config.yaml
model: "image classifier"
horizontal_flip: true
isotropic: false
activation: "squared_relu"
dropout: 0.05
inner_norm: false
num_experts: 4
label_smoothing: 0.1
loss: "cross_entropy"
residual_init: "none"
beta2: 0.99
eps: 1e-08
epochs: 149.5
lr_schedule: "wsd"
Rows from block 3 of a small image classifier, named by matrix and row number. Rows with one number within an expert belong to one neuron, the router's apart. Each number is 128 + 24 x the weight over its row's rms, rounded and kept within 0 to 255. All counts start at 0. Numbers have three digits each.
Before each expert's rows are labels from the 100 images, of 14848, where the router gives the expert most weight on average: "place" is the part of the image that holds the peak. Only what is clearly more common there than usual is listed. The data: telescope images of galaxies (Galaxy Zoo DECaLS).
# router: slot weights (model.blocks.3.mlp.router.weight, 8x96), inputs 0-95
# up: expert up (model.blocks.3.mlp.up, 4x192x96), inputs 0-95
# down: expert down (model.blocks.3.mlp.down, 4x96x192, transposed), outputs 0-95

# expert 1
place: middle right
router.2:156140095155131105135091137135094134159126140119096145148170129139140140135150142090096136130126134138138156128099102140157130161113119131121198140167164110153106132138148102134134163107095142097149120137141108097109134115095101074136088147153109111119127072139079121151164124133124162174
router.3:168130110169139146150128130099092152133125102131113128153185150138135129155144138116108153112154119118127105128120127151150132089109111106098160145152142091134099150154137110093122131123117158108168129116133098134083130096111104108149101191163124080138107092112133128184144151146156169157
up.14:197116141139111112144126105103131108166095077134119136141139182135137096146168149100102179137135130103137111178122164140173110135111117145128151109131115130105146131111154146111122121121145148142102126159124106144169120131097161128102135126102165138137101152162088124086129181130108114106
down.14:090090124115093140073149097130114120100117122116095133155177098112115128119123153155122142143131099107146129114166099138103170144126133135117164128123115148122134143175116139110136147141136091143152111172133103116103102089192192166121086144145132159112120124125125145145132159105099105143
up.15:084103108103136088132098123127126127161121126088131143133167145129137147110140075078133170138092117124109119139110125160135084133113113084120134144091110159135119166151147136149116150118117115119154090130157143077107181119155134152098105141132138155122153158156167144170109140134138112170
down.15:094112165150127132117084149138123101110114133159104155122101127136108113098113117118108135134116113159070126115147122118125130150125076097127136096076097118141126121091141146116161145182111114159135128123138115181133102087154147124135178107157120083172090105155168126147118141122103135138
up.16:112136125140154072127164153124152088137141149170101075114132154137149107142119136146132153107155169136095131141127157101117106140122102114177137151125164094133184123152098165110119155134151147088134148167119134103121124107145136153077168145154138130108124096135142153111167130161113148122
down.16:115137151096154132135149114109120144135089121160141154110091123135106094092103124121175083092144104155096116150106127140148124135143135120151141131094179102141148139104108101128104173090163112110100064128124110123117113142121132136143093120105120100166156132102134149169089094140111133083
up.17:128183135129119154089138122180140136155115110133104110155164094106147102143150127132109139142099114120159100129134080140129114159107126095187183146091100077110120114095162130164130130093111107102129139175125149125106130113147106116139086110133092154129133141147103102132127106115107127103
down.17:156120119085097118131132152099110131097096150083111113140145157136168149099105133108145112140114092142129164151122116149149099102085067067117119137129129156110142099120132150132144100097109101113109113081121109121117156150128143162115124135149125127137127090163088157130171120137115183127
up.18:069083105093130114144111133094127130100103092178141147131152145156147135125148161093098115158102166128097156117160118122142140159196089111163158127131170135144153117133131137148110117110118154154106136093136104108145117166118107161125115114106099120149140133128103108138153170123111145147
down.18:111121113137162195099155148159137144099102099139122131140099153136120170130121117159144119150141147129112127145082129145138124140136142135108108167114146100153157128133093169171109095137140135103145150124096154134134137144113162104139117089153135152128107144108129156095145224128118130158
up.19:110085123110141132151141120154112123154139147109141127076153136166117109132136108137134096121103157158147071152122112105121095128129104101132157110117093108127137125125119103143146097147139118103152166158137128123179116145161155106137132190132131198103171150145109098126165130137097168131
down.19:108121094140169120129111159147141172145101129119125140091131102130146163104136115099143084149120125107120154110147158141101124114133098147112133081120092140147108112148136158140112095128159166154142094163078142134130121104161137080105154143148149142157139083123104172127133113180168150146
up.20:123146124134166127110148116141140122151101192101120165151120106123108155146111103157096171139095129158148150131161129147123119124102103100121125136130150128145127111144128110120156115188121140091101135134146086145169130094166144147141082164172137158137164115160170142176120145155132116121
down.20:132145137130138147135136149148106100101117159123153105087152139100130101152126088100155170124107116111140130128118114174144122103086104120166137127121096164113092143135144105135096121139158152140166134117070170120114094099168128136127134120150157134120140123084052168118151143111107135098
up.21:143097157099122079127147142175137125122098164094099123143110099111153125132165138100141107158115169107129156151139125115165127132133125128104169146130150120137168085154136180076099074094112143126139179093112116134135135154158080128135116120120154094120135143125132145130156119101117133131
down.21:126110142119184098128176153110159146120121153152102077140116108162141121174126090154149142148141145126125118140142134149095147109112097112151152173118097123117140099125130134165165100126133143107158145154110132113147126132152143105128126126173154156097113114150156110055108168116110127090
up.22:153106138114118102122142123138149129147147116159118150161163165121143134135044116128169162130129147133138092106120114152121109150109161084145123108127128130121109126159141129097158095119135095126122142126148152116120110117150118152126102098114141166135108098133153144145210081110177104101
down.22:189155116103127117141113106146124119142127158119110126153114144116167136118156151089157117125097160129140116125106177120129131134161119135111096175141114136091115086113118125088114099144128141178105166126173134129152154160117161138154084136135122121143096081150086115190113130120130143132
up.23:072106109156119111148096145112109111151160086126138099142130154157123111150142141127113115140080147116116094108151126150127144132125140135101148118143089135152143085159160142125060093112114108121122099068140099124149134158106132119126119108130163141107137098076087116104125143173149107121
down.23:099175138112111146106115116122131109167135126114101111103101103105105141180120113166122129088126136141119149111148108114140131117120176089153100118182158143056160156119126126142092101130139170087122147103104158134140084148152128158136145156126137167103128147124118147121163155120130104134
up.24:130124105112163093130164109145149122095127134096135141129137112166175156109115149120130162108110105139105141127123123113161161184158143134137123130161161125108111167155095145107108159172131150150120110156185097166114119169139141084127111114135108135121124134146125126116109168101194107119
down.24:107073150138139119124150124076155181099130133132125143067099127112120131154089168138122152140082118112140118127113118116114161138131109132174170131143146106069105137147158156118086116129122100102112120125103131129136125115106085122182122142108127112137160127093111161128120114110173120113
up.25:138133110109131144143160127147106165101101133133108094098154125139152091160096133162158145082101069101131114141150153113136182197121099140134133078120093122124128129117100111108154152151147165134167164125116126120157120146154139109136162116122131144122153096116135130140134110119109084092
down.25:115134135136107120150110101140183124145128137099140113136174185114114146105099100103135147107150128122160136084092115154204133121150103169108110125154063109107141150123120134141149149117131124163124130126086134142108123131133129083102116072159131130140125128138159106144125127151090145154
up.26:150151089123124137139119128170141130086153113122089129118133087136151142114113118122117115135121125144131170090180126105143129098115122146140133110125150099128143128100103130185152147113133135111130160189141097140129175120153179112126127111159097071128104131135083073118149155096105120147
down.26:134152114132136119149178094122123147137102162128159097140139153104124157121134102135159106108153142103125118164176132139151134138090141132142103119121121148112111125141159147116137145184133091138123106078130117114102149141129148178139117113162136084188129183135098139132105142112071163109
up.27:132114105196115130138135147127122136146127129074074093150138171127132162113108119120107098129120115087097170133146165140113132159105122102107090098145142143112121135090155093151082168100131119101142120076194120128122145158137110118135130118126111135126134142131122103152126138126138109079
down.27:115140161143121095114095119138159170121122070149171085122143110123128149149118100084153078149089112150159136078111138142120165115111118116106135124127146094134129105095114104116150140157123137160147087086123133098100082143123081089119124132109115111153142111093138135153134106130142125098
up.28:097133092122155117151136136124145114103157124141121103115096127199138110098165155096131156149091133113094105124119130160153108110112126141162095137128121124101135114120147112115133152153155121105109165166159129077115183119148148138111152155100142132128148173125134174113120087129096080148
down.28:094115145161141127136114066115075119127152095081154159180159135144136105104151140140114170107126108115115163104127156130177116106139141161108107162132119153122126122085140104127147123132119107105150122157171116098138162094101149142168146145084133122128121152139154113106110143144092153121

# expert 3
place: bottom left
router.6:126147166140097150129132140128125108141129137129146111160083170134136110145125171134134113089162108130171091131134179139106139123112132112109096084181070148136099164133122133137115084100123126096163100151163138153133130117127152152111104151087152091122122185127118141119096132121131103128
router.7:112156145134101121130120161111120155121157128106137095163067158139117105180147126129159146083120135117174093145119191090122163136131153153120096106164074140135120151126141117168113094112122119107143123163132140148114126119142142108108069105100163120119121160127119157126103130108125128125
up.14:117092109107142098171122123156115114132164108113132113101163120147120117137136132128121112128091106148098106145107146134098164095113114140115157158131124163128115154110162140146123139130164161148164127095096096087124110114076140084156105144097146125127104073099164161165126138085161103115
down.14:132063156106161129121107160106117098152112074164114142120128156126149158146121148119166126151106100138116115120072148156085153120157143133150092116095152082101163142141106108082122148114116132102112130105128114115141111121148166148127134107129149129126162095072124128100160137121130155135
up.15:129125092126145124137141102143088151095122125113127119142132078146178121173099116143103174113146089078140130130110085163127134097115136161126147128101127145132121140116136143100159090120107101115138136090132179122128104136123136095138125090134142128151103138069114114167074163100141139101
down.15:135121112123118126095167134149128095151175090131153148124117080112093112137148173107136144122099166111150118109155143089126125103113128144081151141122094116151120145167159165144088140109103125126116122125141137167148111128132115102130137158142165169114152127174106146118110080108085168099
up.16:124102081129136124101122109149173125122165120103118108147117138097143157096130139130124136117108092121113146166166105167110120084158152156150124125132114139125112081106143113119143155181086099116155137137172071132095172110105142080117135129088090109113149150143131101148133140132152140124
down.16:142134064148157159103122123112075123085108116113177118120129107114101146106153139129125090112133117088129151186153082132121111121140119154104158121102107120159151148138106108108100119153108161162128148126100148113136184123122122117120146102116110135127111125142107178132117148091117177147
up.17:154122136133149135140135111180154083150161152135089151119100119116148132134116158163095065113126152134148154141121146121141142083136148122132117071133105109092109113122155167096129112169159122102101151108110119120085121137162131152104131111080147119108159102164150122108130144123116082118
down.17:124130139156130147162129168159151133162118127150160113102123096149155121149101135112111082139116113156180152128093179098176093148077124133137131105167115139108161127135132124129107114118087117096123131146176112118123118114067125176104127127137106145135090131130125116118145122119164107088
up.18:135135136145165142186112135064164166121099138141141125130112125123104096105098133158128145081119114103113117155126139131139129115154096120174148122158105124109127129103071159118113144141113149094136186173120127082116162110115140161083135158109089160125094133124137127124139110138146117126
down.18:131130137091076146122128125140139150149130121132120083134151152140135134133166091145121154162160141135150161124144117154073104133143080182119138109102157153145136145107175151152073113141113140109143134159110127086103123134119126094148147155137097123168106124129139142084161146097080135142
up.19:142128133131114116172100133141141127121114126101130085095091118090099107091129129104142129117128118135126162140146127088108124166148139172150109121111115137102100117128066156103157159140140092061119116121106137117154150143116109114111125103103158112082135116124076123162108152170088113099
down.19:114143166121147106129211164133084166126119110080121118098084151102141150109123158138135143117149123130094146094100071103132125171142140122125130121143152103086105138154142127159128101147083105104115118145130145122123100155086129158131156130128134097133120155098126135102142121111137149091
up.20:106096109140120148097112121096106149181153111137119100131146155115103123137139137148185126110125093155131109109100125119125113145166131176089167113111168108136104104122109177155181104084176143111118118127112115127107131157141108120121107158126136107131178144084164162129133122120151130131
down.20:119131173117121157104143185123091088142169116089137146139122103142134086123146153151115144174137098107154105129110147107104135108176108099134141119134139131172120133140127129108156133112117111106166107122101128116095122129075093112144117142123159143165092104149167132165128193125132138134
up.21:096156115139118127103129114119145140087129087153159132128136142123154125165142149149181172121096131130154088139123154133115115184115165104150121126141115087112104067113103106146157157101146111099132136142093124133091173120161170126084139094137141124088133127136111116134095138140161115109
down.21:132122130155122135139142155142117100100150174121142118115102146131103112118177163095058095149163104128136134155099138140135192094107164140125124120136093139130110152144119123161135101147174147115096115155142130133092120138094106109121125102105082118118099172135091140154138165152141110119
up.22:108163132143125166129138123135123151145159124086108123099161163148149150105123138144130117182125085150138139130089147092116103110113111108129125119185151147091114123133153140163134102144095141107108109181164198161100132143118136091125114139121088130134147121110141114115172153138119117172
down.22:098137084135145158128159114127145097152167112110179114124096121134120129117146126112171107139120131160150147149112095098126151097155121139108093096160149102151093091128151095089174121099134119108136088133118136145130128106122083168135131123118122149118112093138115171126109182156097169134
up.23:145110139117096116145138106132152156125129168152138163161125120115158157146131120127108116141121146100130116092114094135167138108148132117058116140114165182171128147099173128115085110091135092122132124115105099144179137123095134139152136136139117105135138126123113111167135174188134088110
down.23:141124113101155175124210179126133123082131121165083102130110124119123152129117131090163146166102082132120107140114112128135141114107145104151118131116128142136140111105123162134087144100140153141122137158156139153133145126186124101061116158129136152105109131115137115136140121140101154163
up.24:132124138098146131078121083124115099115131114137108136136141119101084133135143132096120107113140141115075145140122137170164148135164157071161105131133117114132098138102095159105147153182112132118125094166179119147132117167132132163136145150137158162138146085127114156145137115143133175160
down.24:092108130151125114163136142133102109133147090112094151108112128126111115187109108156113157115092121152159113166135151121112164117164117145112130114139144149132126115089128162126121141105137170164172098132121134117185098140110089173086095123141163097161125121158125161129105154110115151100
up.25:118136173113116119113145121136154115146158136106070113123123165175164150152125120119162158138143129114134153133096152169083082137114155158130114139152108114161131123117142164135122125140135064101134131124146140137101152154173128100111172121137160136168173110118139146152163104123167148122
down.25:149164121104137097159147162098115117114140116123157119097104095127122113115115112095147136174112127137150084102093121205115110137113087106125101161154091124130141113127152105107126158188123151104109156116106135140131155141111128127116138117158112141126161148133087129145076091150108158113
up.26:105137068103156102157158107158115100148075110149120128154136130118144129141149140117160127151118133113105121127137174123167106124090133151137122146134104139093117149103113111146132078135110146112173120126137105137145138102128162160141085140144139132124142151157076137106127078112139191083
down.26:121120128113110131102110128118156100127130133129132099072157107115180082156072108122141124079139110142170114129123119089159104136145108136139169069138140112100142142113100162124138108122116117098140119138176091121134151155177128145113091093103149164103120124123154150165131143127116115111
up.27:135111135124115169151123128112100096119129109154105152166136174166100109152118124165116153128104144090097129148138165113149094149068157179133100168123127147114104130133117080125129107164133168102133150149120134078103121117145141143149136098108142139132119124136143101110146164096111153177
down.27:129074106126127145130106126142147126119132158136135132082098105188138123169102129115094130112110109115129130114135113120110135140109127127097132115148108182172157122173124113106098120132177154122158159121164159141113069134096121157143091081139110146113104117164126163128111151160089122128
up.28:139122137112150109165113124184101102121112182151125093109112145103100142117170168128101115153174144109154094134134142123164188130095106149154110159172124113152134127144110129121149150158136166116087173113134133169141159127150128143118094145127140133115102118101119156156155158133150121137
down.28:145105153120191116140060161115076181101143111120113099138125113129128151096155132161104105092132126119143102144147146125124144143101157147094077152146083111157114114152153131129114123088175117143148149105143099127122089128156170107121122145138133145106129124127114101115133136106164124109

# expert 2
place: bottom left
router.4:118128149166112158122100123139117066154142152133098146158114162121145076129129137158164122098115128096134119155084141155108136136145193131076094169184148157138134101135168095168140130134125100135138110095096149135123147136153150116121113146138125104115140163091137109138117144136135133137
router.5:121118164146117076126123136107141148154113101125121125146100136091107089148158140140165138171094128120106133129130168118125128161194185145096129155122117169123155102101168107153120133113117080143142104093117130118149098131164145134133117121097146096144124169124135085120129131080101128112
up.14:161106132102098103122078139103148105084151098138120117101112128159142115180163081102166057116118091172130140097142111110120118131170163153102111130136139124145142129107141117108115147139177082160094126154114141125117148118099114121113133138137125141147117138109105098122082110140122134123
down.14:149166126192151131145121103145155114109127157101136116155129154189152101108130104110133100117097146134154140139115141151126134098162138134084129090100126127111146137136083134126148139134136149167117147127101152145098101131079124127156147127056099108115194114138120102133119125124157154135
up.15:151095126069148154110147146147123108147186144134124114140105115127095113102084147146107135129099094161109115120116090141159124139136104116140162081124114113133138120146114132173088128144138140141101125147085133132154144121098137092128130078159129186175095144109128092124142135131109173138
down.15:153121145148112155139158162110165137139089130149137091106118176111137084097147127145123147144133152147140119138088127133121110145142097090117126154154111169101145128136131105106132125134124131133070099109113146142153162116135138099110143165151141088184100153186102137147069122129145099142
up.16:109165119124138132144130118144129169120155122115160111117119119139143142143149119109118120094165160103110108110173112177116146132112109094137158099141142110131154107142132155205107157157080105109104152140090159153175119132137119091147112097147153141090179135172142146138135145146118128147
down.16:080085104152114116115128048103097101119112082144164141150133117122144131098136127128129155087151131146138137114112142108120148153117119144131118092110124102141085074121119110107146132160139130095129151141140107157095123108147134084174183148132120101135157155129163117131160125130121162143
up.17:113141120100133173108093128153142104111129121150162119149140106122121125122088130138159114122129131114131126159122161112124078155145139148119125133153128135108108142110155059124142144129103121092079100149123153073115156164141118080152114130144135114134082156165103096138140136176075133165
down.17:121115117125163111142138116117141063164141113109116150120084105120170140122107112149178113120104140129148116091131141105129146141120171094134134096117118132109095148130094136161161115161119128127168106138122130104114078116160141138134084129131165132136157047106087150145130124139122119167
up.18:141140120121121156155117120129156116115164150098156108128138136179119144119095130144146127103101130125170141175126138090192105116121117124138110136116109106115117116185120141116114122161117118098121115139109096157110108144109142078104156136143135172117164185147090128132159152167088142171
down.18:124113203127152139116118142085129089123114174118121131118116164142158099137119120111154142110135106143115131138158165132117109181149106138141156151076103157148110117131148094120064128106113091132102121132135124149154147142130125151107129091087124081128154152164145132152169103107128132148
up.19:154095087130136103078136174101104121119160155125112138157169128113167147173092128101120123051103118113144144130094148096136150113092133140111106138111147127108153146099145121133122127145131114173123100107100111113157140136075143153112097170159125100140165134145122128126138100136110116128
down.19:133149114154083108113123134112109116110161113131172169131136096133110140102114175166138085132122148133101119135100181143106142140179136124083141089103089129137132116118134148146096159162122125101122113134172078142106137126143134130094147111119096136153125149128137169122142127094110160187
up.20:130156135150148147130117115142184146109145113141157121128112170097143122113147121133130146140138152118145114134165097158146125151131140129157131137146107126124099144147160177122158092089122081137123147112109164131143083183116115096116146084110125153165119171112099169110100144111168173162
down.20:152124107145139178154132151120133111090114126165101115139128129072088087145151139121116162130160154154145148104088089108166105121112101116132151136135159116097116127138091113109125116117156144091117122140133144127092133145121095165134091132154127114178106149087133135063099147129145102105
up.21:156140092128092160139120133080123098165132166111136128125149109131150100142102125146112084100139076119118096103148094142137141139123139153128109165131142120092126075112120121133143138104150158111106150126144122148122061165128104150107147170136146160143126147125163175128108167174112130111
down.21:054138125156105121178116078116135124121111157094147135101103145155104148108087118095117153129127142132090181123092115105085109130107111136138082140138125094138102121156115126135148139098130116152154149147125135105126175131144145116154148118117109136138110110085141184101119103169125132125
up.22:122150092137165110135146114093106090147119157112117101129176119139143146156117051093109120146132132130127117167130143148125156153126161112121169114112135138157185101164103130104151154138116123128131155142120081119132097153127129100098128158097171135120143132115113148133150129106104142193
down.22:075123115118098124131100185136143087135125108105129138110126188164171129131111130092115106174133162100164141118143123098109134157135111111107118143149134130104097119083107084147107098148145114131095127104119112114151181135142154158135121148119095125129112094139144145080145167100132110138
up.23:144133179122135140095103122097137123109169161105146118119133153105096150124101161119136127091109141098146104146114111164134138089156083100131114118136158136100155117093103103152136129130082084130121142162126145154119080173151090105130123159168133105107131131188138094118113140137151144110
down.23:118066128133144113176121106198146137156125144131133173133157097126132101154131142150133134140129125179161103142104114099108126100113150137136115173180156096129144160144145113136085126125139152124143102138169110140131156137176113166145156125143122140118135124143140079148119139115109107169
up.24:113135139145101130122130168133127098141147138174180156144137109132128159143133059124111121073149162158155118091128101164138133091115147076113103112122157113124151163138115144146153091155125172171135083121125134142134111078151126114114113108114120109125148104133103120115112113091133115093
down.24:112106134118102123151115129132099114126189101148140075106123155133083167094121150135156132138131134137128175109103139137118118095102147104120161175146127116096126095128093109146135086105166170152102162119089108130113079109169124119120117134137155146116120123104136131099144150131123192135
up.25:131153170175121099159134128146152114161136108108130143112157105085104164150144104101139143151109144135189138146081135140109135087107136144164111125128127110143131127137134166095124100101148112137128130095147094075145128175167110149113129143091115146133161166106122101157100141118118084135
down.25:113157096116135102141158151158109170100122120143156149131146075154123135108167110088107156138075139087125112143137165131123135088107177166152127128117106126115118106127093122124165149102120109112092104124110136126130142124144111184161110142103138117124154119141133106118122160193094142154
up.26:089100114115088104080084148150140163161157103145151179119144118132101125144166136123143098146104140141143122149183110158152104125132135151121149122088146107138161119170097140115105107118114106133161194114107136143129125154107114148138145118126120134141137132173080102164139141124103104140
down.26:110124092131126131144122160117135169112114109154112168093133118158095147113123117139192177146115115109122106119101121144104166102108124147141152166134149143110187139095126163104104142075104117130171131146135154131144094146136148126084146136125116152171113129149118173114138153144143138085
up.27:110150129100150119107108101084129123150124111114113088107141070120097150143094116133098143160131168139148125141122190137094102095144096136107122122077123123141082137092131162141155107146102138145109159087138121130095077167120153129131155128132117133093144123138150133136122079120108165136
down.27:113095130168177086129113147147103121153083144106146161080084171081129083124119138114128129118122139148113095084085161117156090145119117110135124153130090112133143114149121121149130172149174140161149095154131150147114145139153152142138153145161138109120120129115107154134158126161131141118
up.28:138106127145130081123109129122188106158141152129151126078155057141147094097153122086086149114095109132146132105128122136142111122115115127131105119087157115151106107154096145086120145130177110158112133122084111076141092129098125119150139123119143123104102146134133095163146143145110136113
down.28:143144130117091192090131152128096154117124112104100123119074142138137134124132154168141099158150132171142126113129140118116125038133158111107153108113142152184101141132123131142137161141159107132154074096100115100144123151109128104135151122164127115087136148116103122143120137147119122139

# expert 0
place: top centre
router.0:146124102083162159104139121130167106089117121161136130104128097152143154092122069183103135163112133144120156095140087137148133150152115092148126123114153082104140121088109150078140125125146144148105125150140100122134174100106124153137150106176142135084121135159131124146116135103146126113
router.1:103104162090158114166183094121136140097119107108135130097117172117130133098121130091145111148150145084098135153164120125141082095133119173150118086100150158129126094145103140149115133162106122119133142112135123129121078157137086148111169145096094143154139115134138148098125160125164135125
up.14:132140127150124115114100069118151133101107144077143182138111125088113133131149128136112145151131120125132094109105133140129127096145126119098143147199112115127092178120149163110149145086144103101148118161145154099125169159088098147135122127129107108104152133186134118120132157127169141149
down.14:120132118151115125104127159133169146114146143136134138178128139132106151126104142115086105146130124137111157108120114083141124120148128127179164146119138139114148137147132132155119177164141092131089098068139105118079126125102090113153145175162143170123146165099150118157142168178137110126
up.15:137171146115112149126153159094112098130117119145082114092104128152137145096131122085153096075140102163098127077165168147134136129132114122124087161108122149114130103128095102121157130170086114149116137115156142142113106131134136167137133140144119121087131122096076111095135124088158129153
down.15:095128109159087100143096106123101130128120180131153094148148081166140128148086134104097090135113161141143086105143118146142184138094138179128132128136147146159078149091150121107118122115134149108120123121101099164122123100130132111149112135156172135149119125133104155129174096107134132111
up.16:135145130180150097134139114142116095119102138104202151174159143109113140149120138123108114119143141160109104174118130098087124139097107117099107165125096113125104140168130148125098183142113107181085106128103132115103089138126121141119118091132138095145129158132141155112125146134084137147
down.16:107121126132145086112123167135114139149114110142176132133089171133163150137118132128151125102107124148148161109149117082161157109150133151111100103118115150116164127164094143160150153113137116094135127125143131132156145129099123179139138165127165140120155110151081087188112086094155141138
up.17:120145132138167138084114131148116131113148169175133145157114147153080114149079134118135161109113115126181119103080159114147097128099121104135129128134137133159143088137164073131096118106141149095114130110126126107159123120124131124082161111107172115187105111125106143122084117108116122116
down.17:141120151092132147178150166120126091107128164125139107104148160099112123107162171140155137150131097099137091129151135148164127127139093126153186107148137152078140099127143130153181115135133123141150107145137122121135105173098109127106137131132091148111144152117120134131155067157172145111
up.18:128147125139114150097129126119133131164117093142103143155149097166130133131126141113150110176129133159110102133146158176145131193174118124100104108123130108133148135118182125102134121115103132101123101155162137175090135138077152135122118112121104161110119147089190123108140090112151094131
down.18:173120087163120135138147145128151172089100159084145114118154167123149115199148144143135151125168142109099127148143109129117126152093136172153118096131122129151141115080133188136119165129148146112094176119135145159125138141124095113143143139144095111117141112110113114122118109097111161144
up.19:136127125118144125153119093149141151112122103087164079137134143131111106152218134106118120096138087150115132139154098110111128126115169142135135098110131131115111118164123145148141171163110138088157136138124156135098092159168107133138158137126099135168114138077161118118135160155156148136
down.19:120122109138115090117134163141115148135106149127092072109107138116102135120127138121101159116183125105117094113103137138154131131198122122140103141160126134098150097148107100131125124140121169100081118126144118093125138151113111157139064126120128186139119148120107098110111199120113115133
up.20:137110117102115145147114112117106117094119140130101162147103090117128192145144091107134144162101175095156075129120123087128129111107114123118119112124126129151121110130130134145112119126095107126069108146151144122113140127130151131083100097156094158100171129066134126093115115135101097172
down.20:143135076144105124095107107115107067154125111133129142122141138131163145115164105145154130121145127126121135149094139128142130150140163118168161111142093123180090113139133147161160105120128137141102076136165142168119122121136137134128123102125071133087180136164119142070148142154144105142
up.21:093101175133102087148127125124120157151107108127136166109106122105176114131119132142127132116136101122092125095138132101146118167088147120134127104107115165138112116155120085132143125143103153135137115141098167135164092162075159126131124125145067140168173116170101133140112107124090126089
down.21:091111118127134131097124154121168119097166123105128099157108099136126166118143132142101116150129156093139086106134150118167189100124132105133121130160083100171133140100132152162110095107113142118136096089144122105139122115125167089129146107101125097156099164110110133108150162084104143101
up.22:143125121127113107130120131128150085136105108151100138103121078128109159139126126104066088130090166106116118150103126148133124163083131143132096094105158159132154137118124141157101125114100139126110147117150064133099144104130116143147125146117136185150178119159172101109131115163133099158
down.22:141073131134139091130132171136123159107131147134145129128154196158156116127113122154091148104124139137132125101125139119127113116111134100112092140095126147111087117144117136095125104161132071143122156169099091116101110125136130125093127135118131158176091097163149134135132154094085076149
up.23:161119128112102117139170111163153119128144149138147094126137149136138118106117116136080116120134145102130167105136120158125102106123179081120133114126082076093092121137152126103147142160127124125138156120091119109158082131099136124134152091174063145145168129139117093147093117150133157144
down.23:129122134113126171131110103123147166123109111155121144070134134132091120136109149189122122150119096119145129157103168144159122114136133133123160164128130119132115099151158110125132178154153094096072110093110150094104157103087093153109151109172171130106110141146121162141126110151141128149
up.24:132108091099079143091147104153150147153177143153121096103126089110128164121155101148138137075114138162108141091112155126111166141133132154157096130101156136139148125118175182148135127090109141123120117101130112128141146151118136098129095114103161148113094137092154138133173100129110107142
down.24:120176138108143147109155156133125164159109104086095095115103173136158139108165114132127165152128144123132125127139165174139119176112154140132081143120137135117081125139078167105115115140139129119129154122159128156147150139132097125082137138130159107150096123157124146096111120177151160095
up.25:135154138140149148120093113106115119152135128107117136180142090141140117123136114082116158150153108143129127084149124098118130131116109120085147130078101088154107154113109111153121201161153135197112100125148167122141128155118157107113137101126161137088129167115137095119127143099152111127
down.25:132130163158150121143169159139108132135125120142161106139108114154121123121166130085123118110117034125126134131123159111104150105112163127175090154121100137144105119157112167143115121141149120115090093139143170115142152135180093140152140139104151166146148136109122104134106099106164104129
up.26:101139162136126075118120067111114132097089063159127124122129108136126116119140134180148125097110154147094165090140089120092148116127146095135174136109122126164170127134087105086130138145127118113129138160157120112158151147156146162087102136132126154146114118142124105152140154145129119129
down.26:116128115117128122213120110160160126123132123103151140131112172097080110105111137144118115143166136135128147138159128106133103097157126150072165126142133125136119092106158073144132143126087143128099135149146102173117143088111126085130145112143167129151098130113159146147156104104120126159
up.27:100105080105139110121154175144156133148121117123095149105108115163076133134121108110127119158093173133124160154125080159108135177160116125112166134145147116147152115071141092116108108128139095121095142093131112093160119137112111132127113156141115138170119170117135140107116109129125097173
down.27:141116155132157124114111160134131154092131112134153141127157173087089156099135130131115114145133122107112169137128128157152111110140117123112155097076117143135126121148112121116173139147143111110118084112119120108154110118161118141112124175178121162165132117116136131144152215154064127137
up.28:143130147112126121142114130101096149097076126122121122081142129141154100098153143116123122115140164120122086123121133114097120189103106081153122163169159177087144120136146173115091143131156100130125124118151106104161099133140134159100148121151153113123117114156168166139153119115153168153
down.28:121142151069200124131157164118149141105140123088107137114112176115120149132112116093133153141126104105148121118091135125125094132121143121130143125153128123137080140148092155129168095097125103128154124105135083169117126073106151086126129088116135109138162131100108141122166130107088131146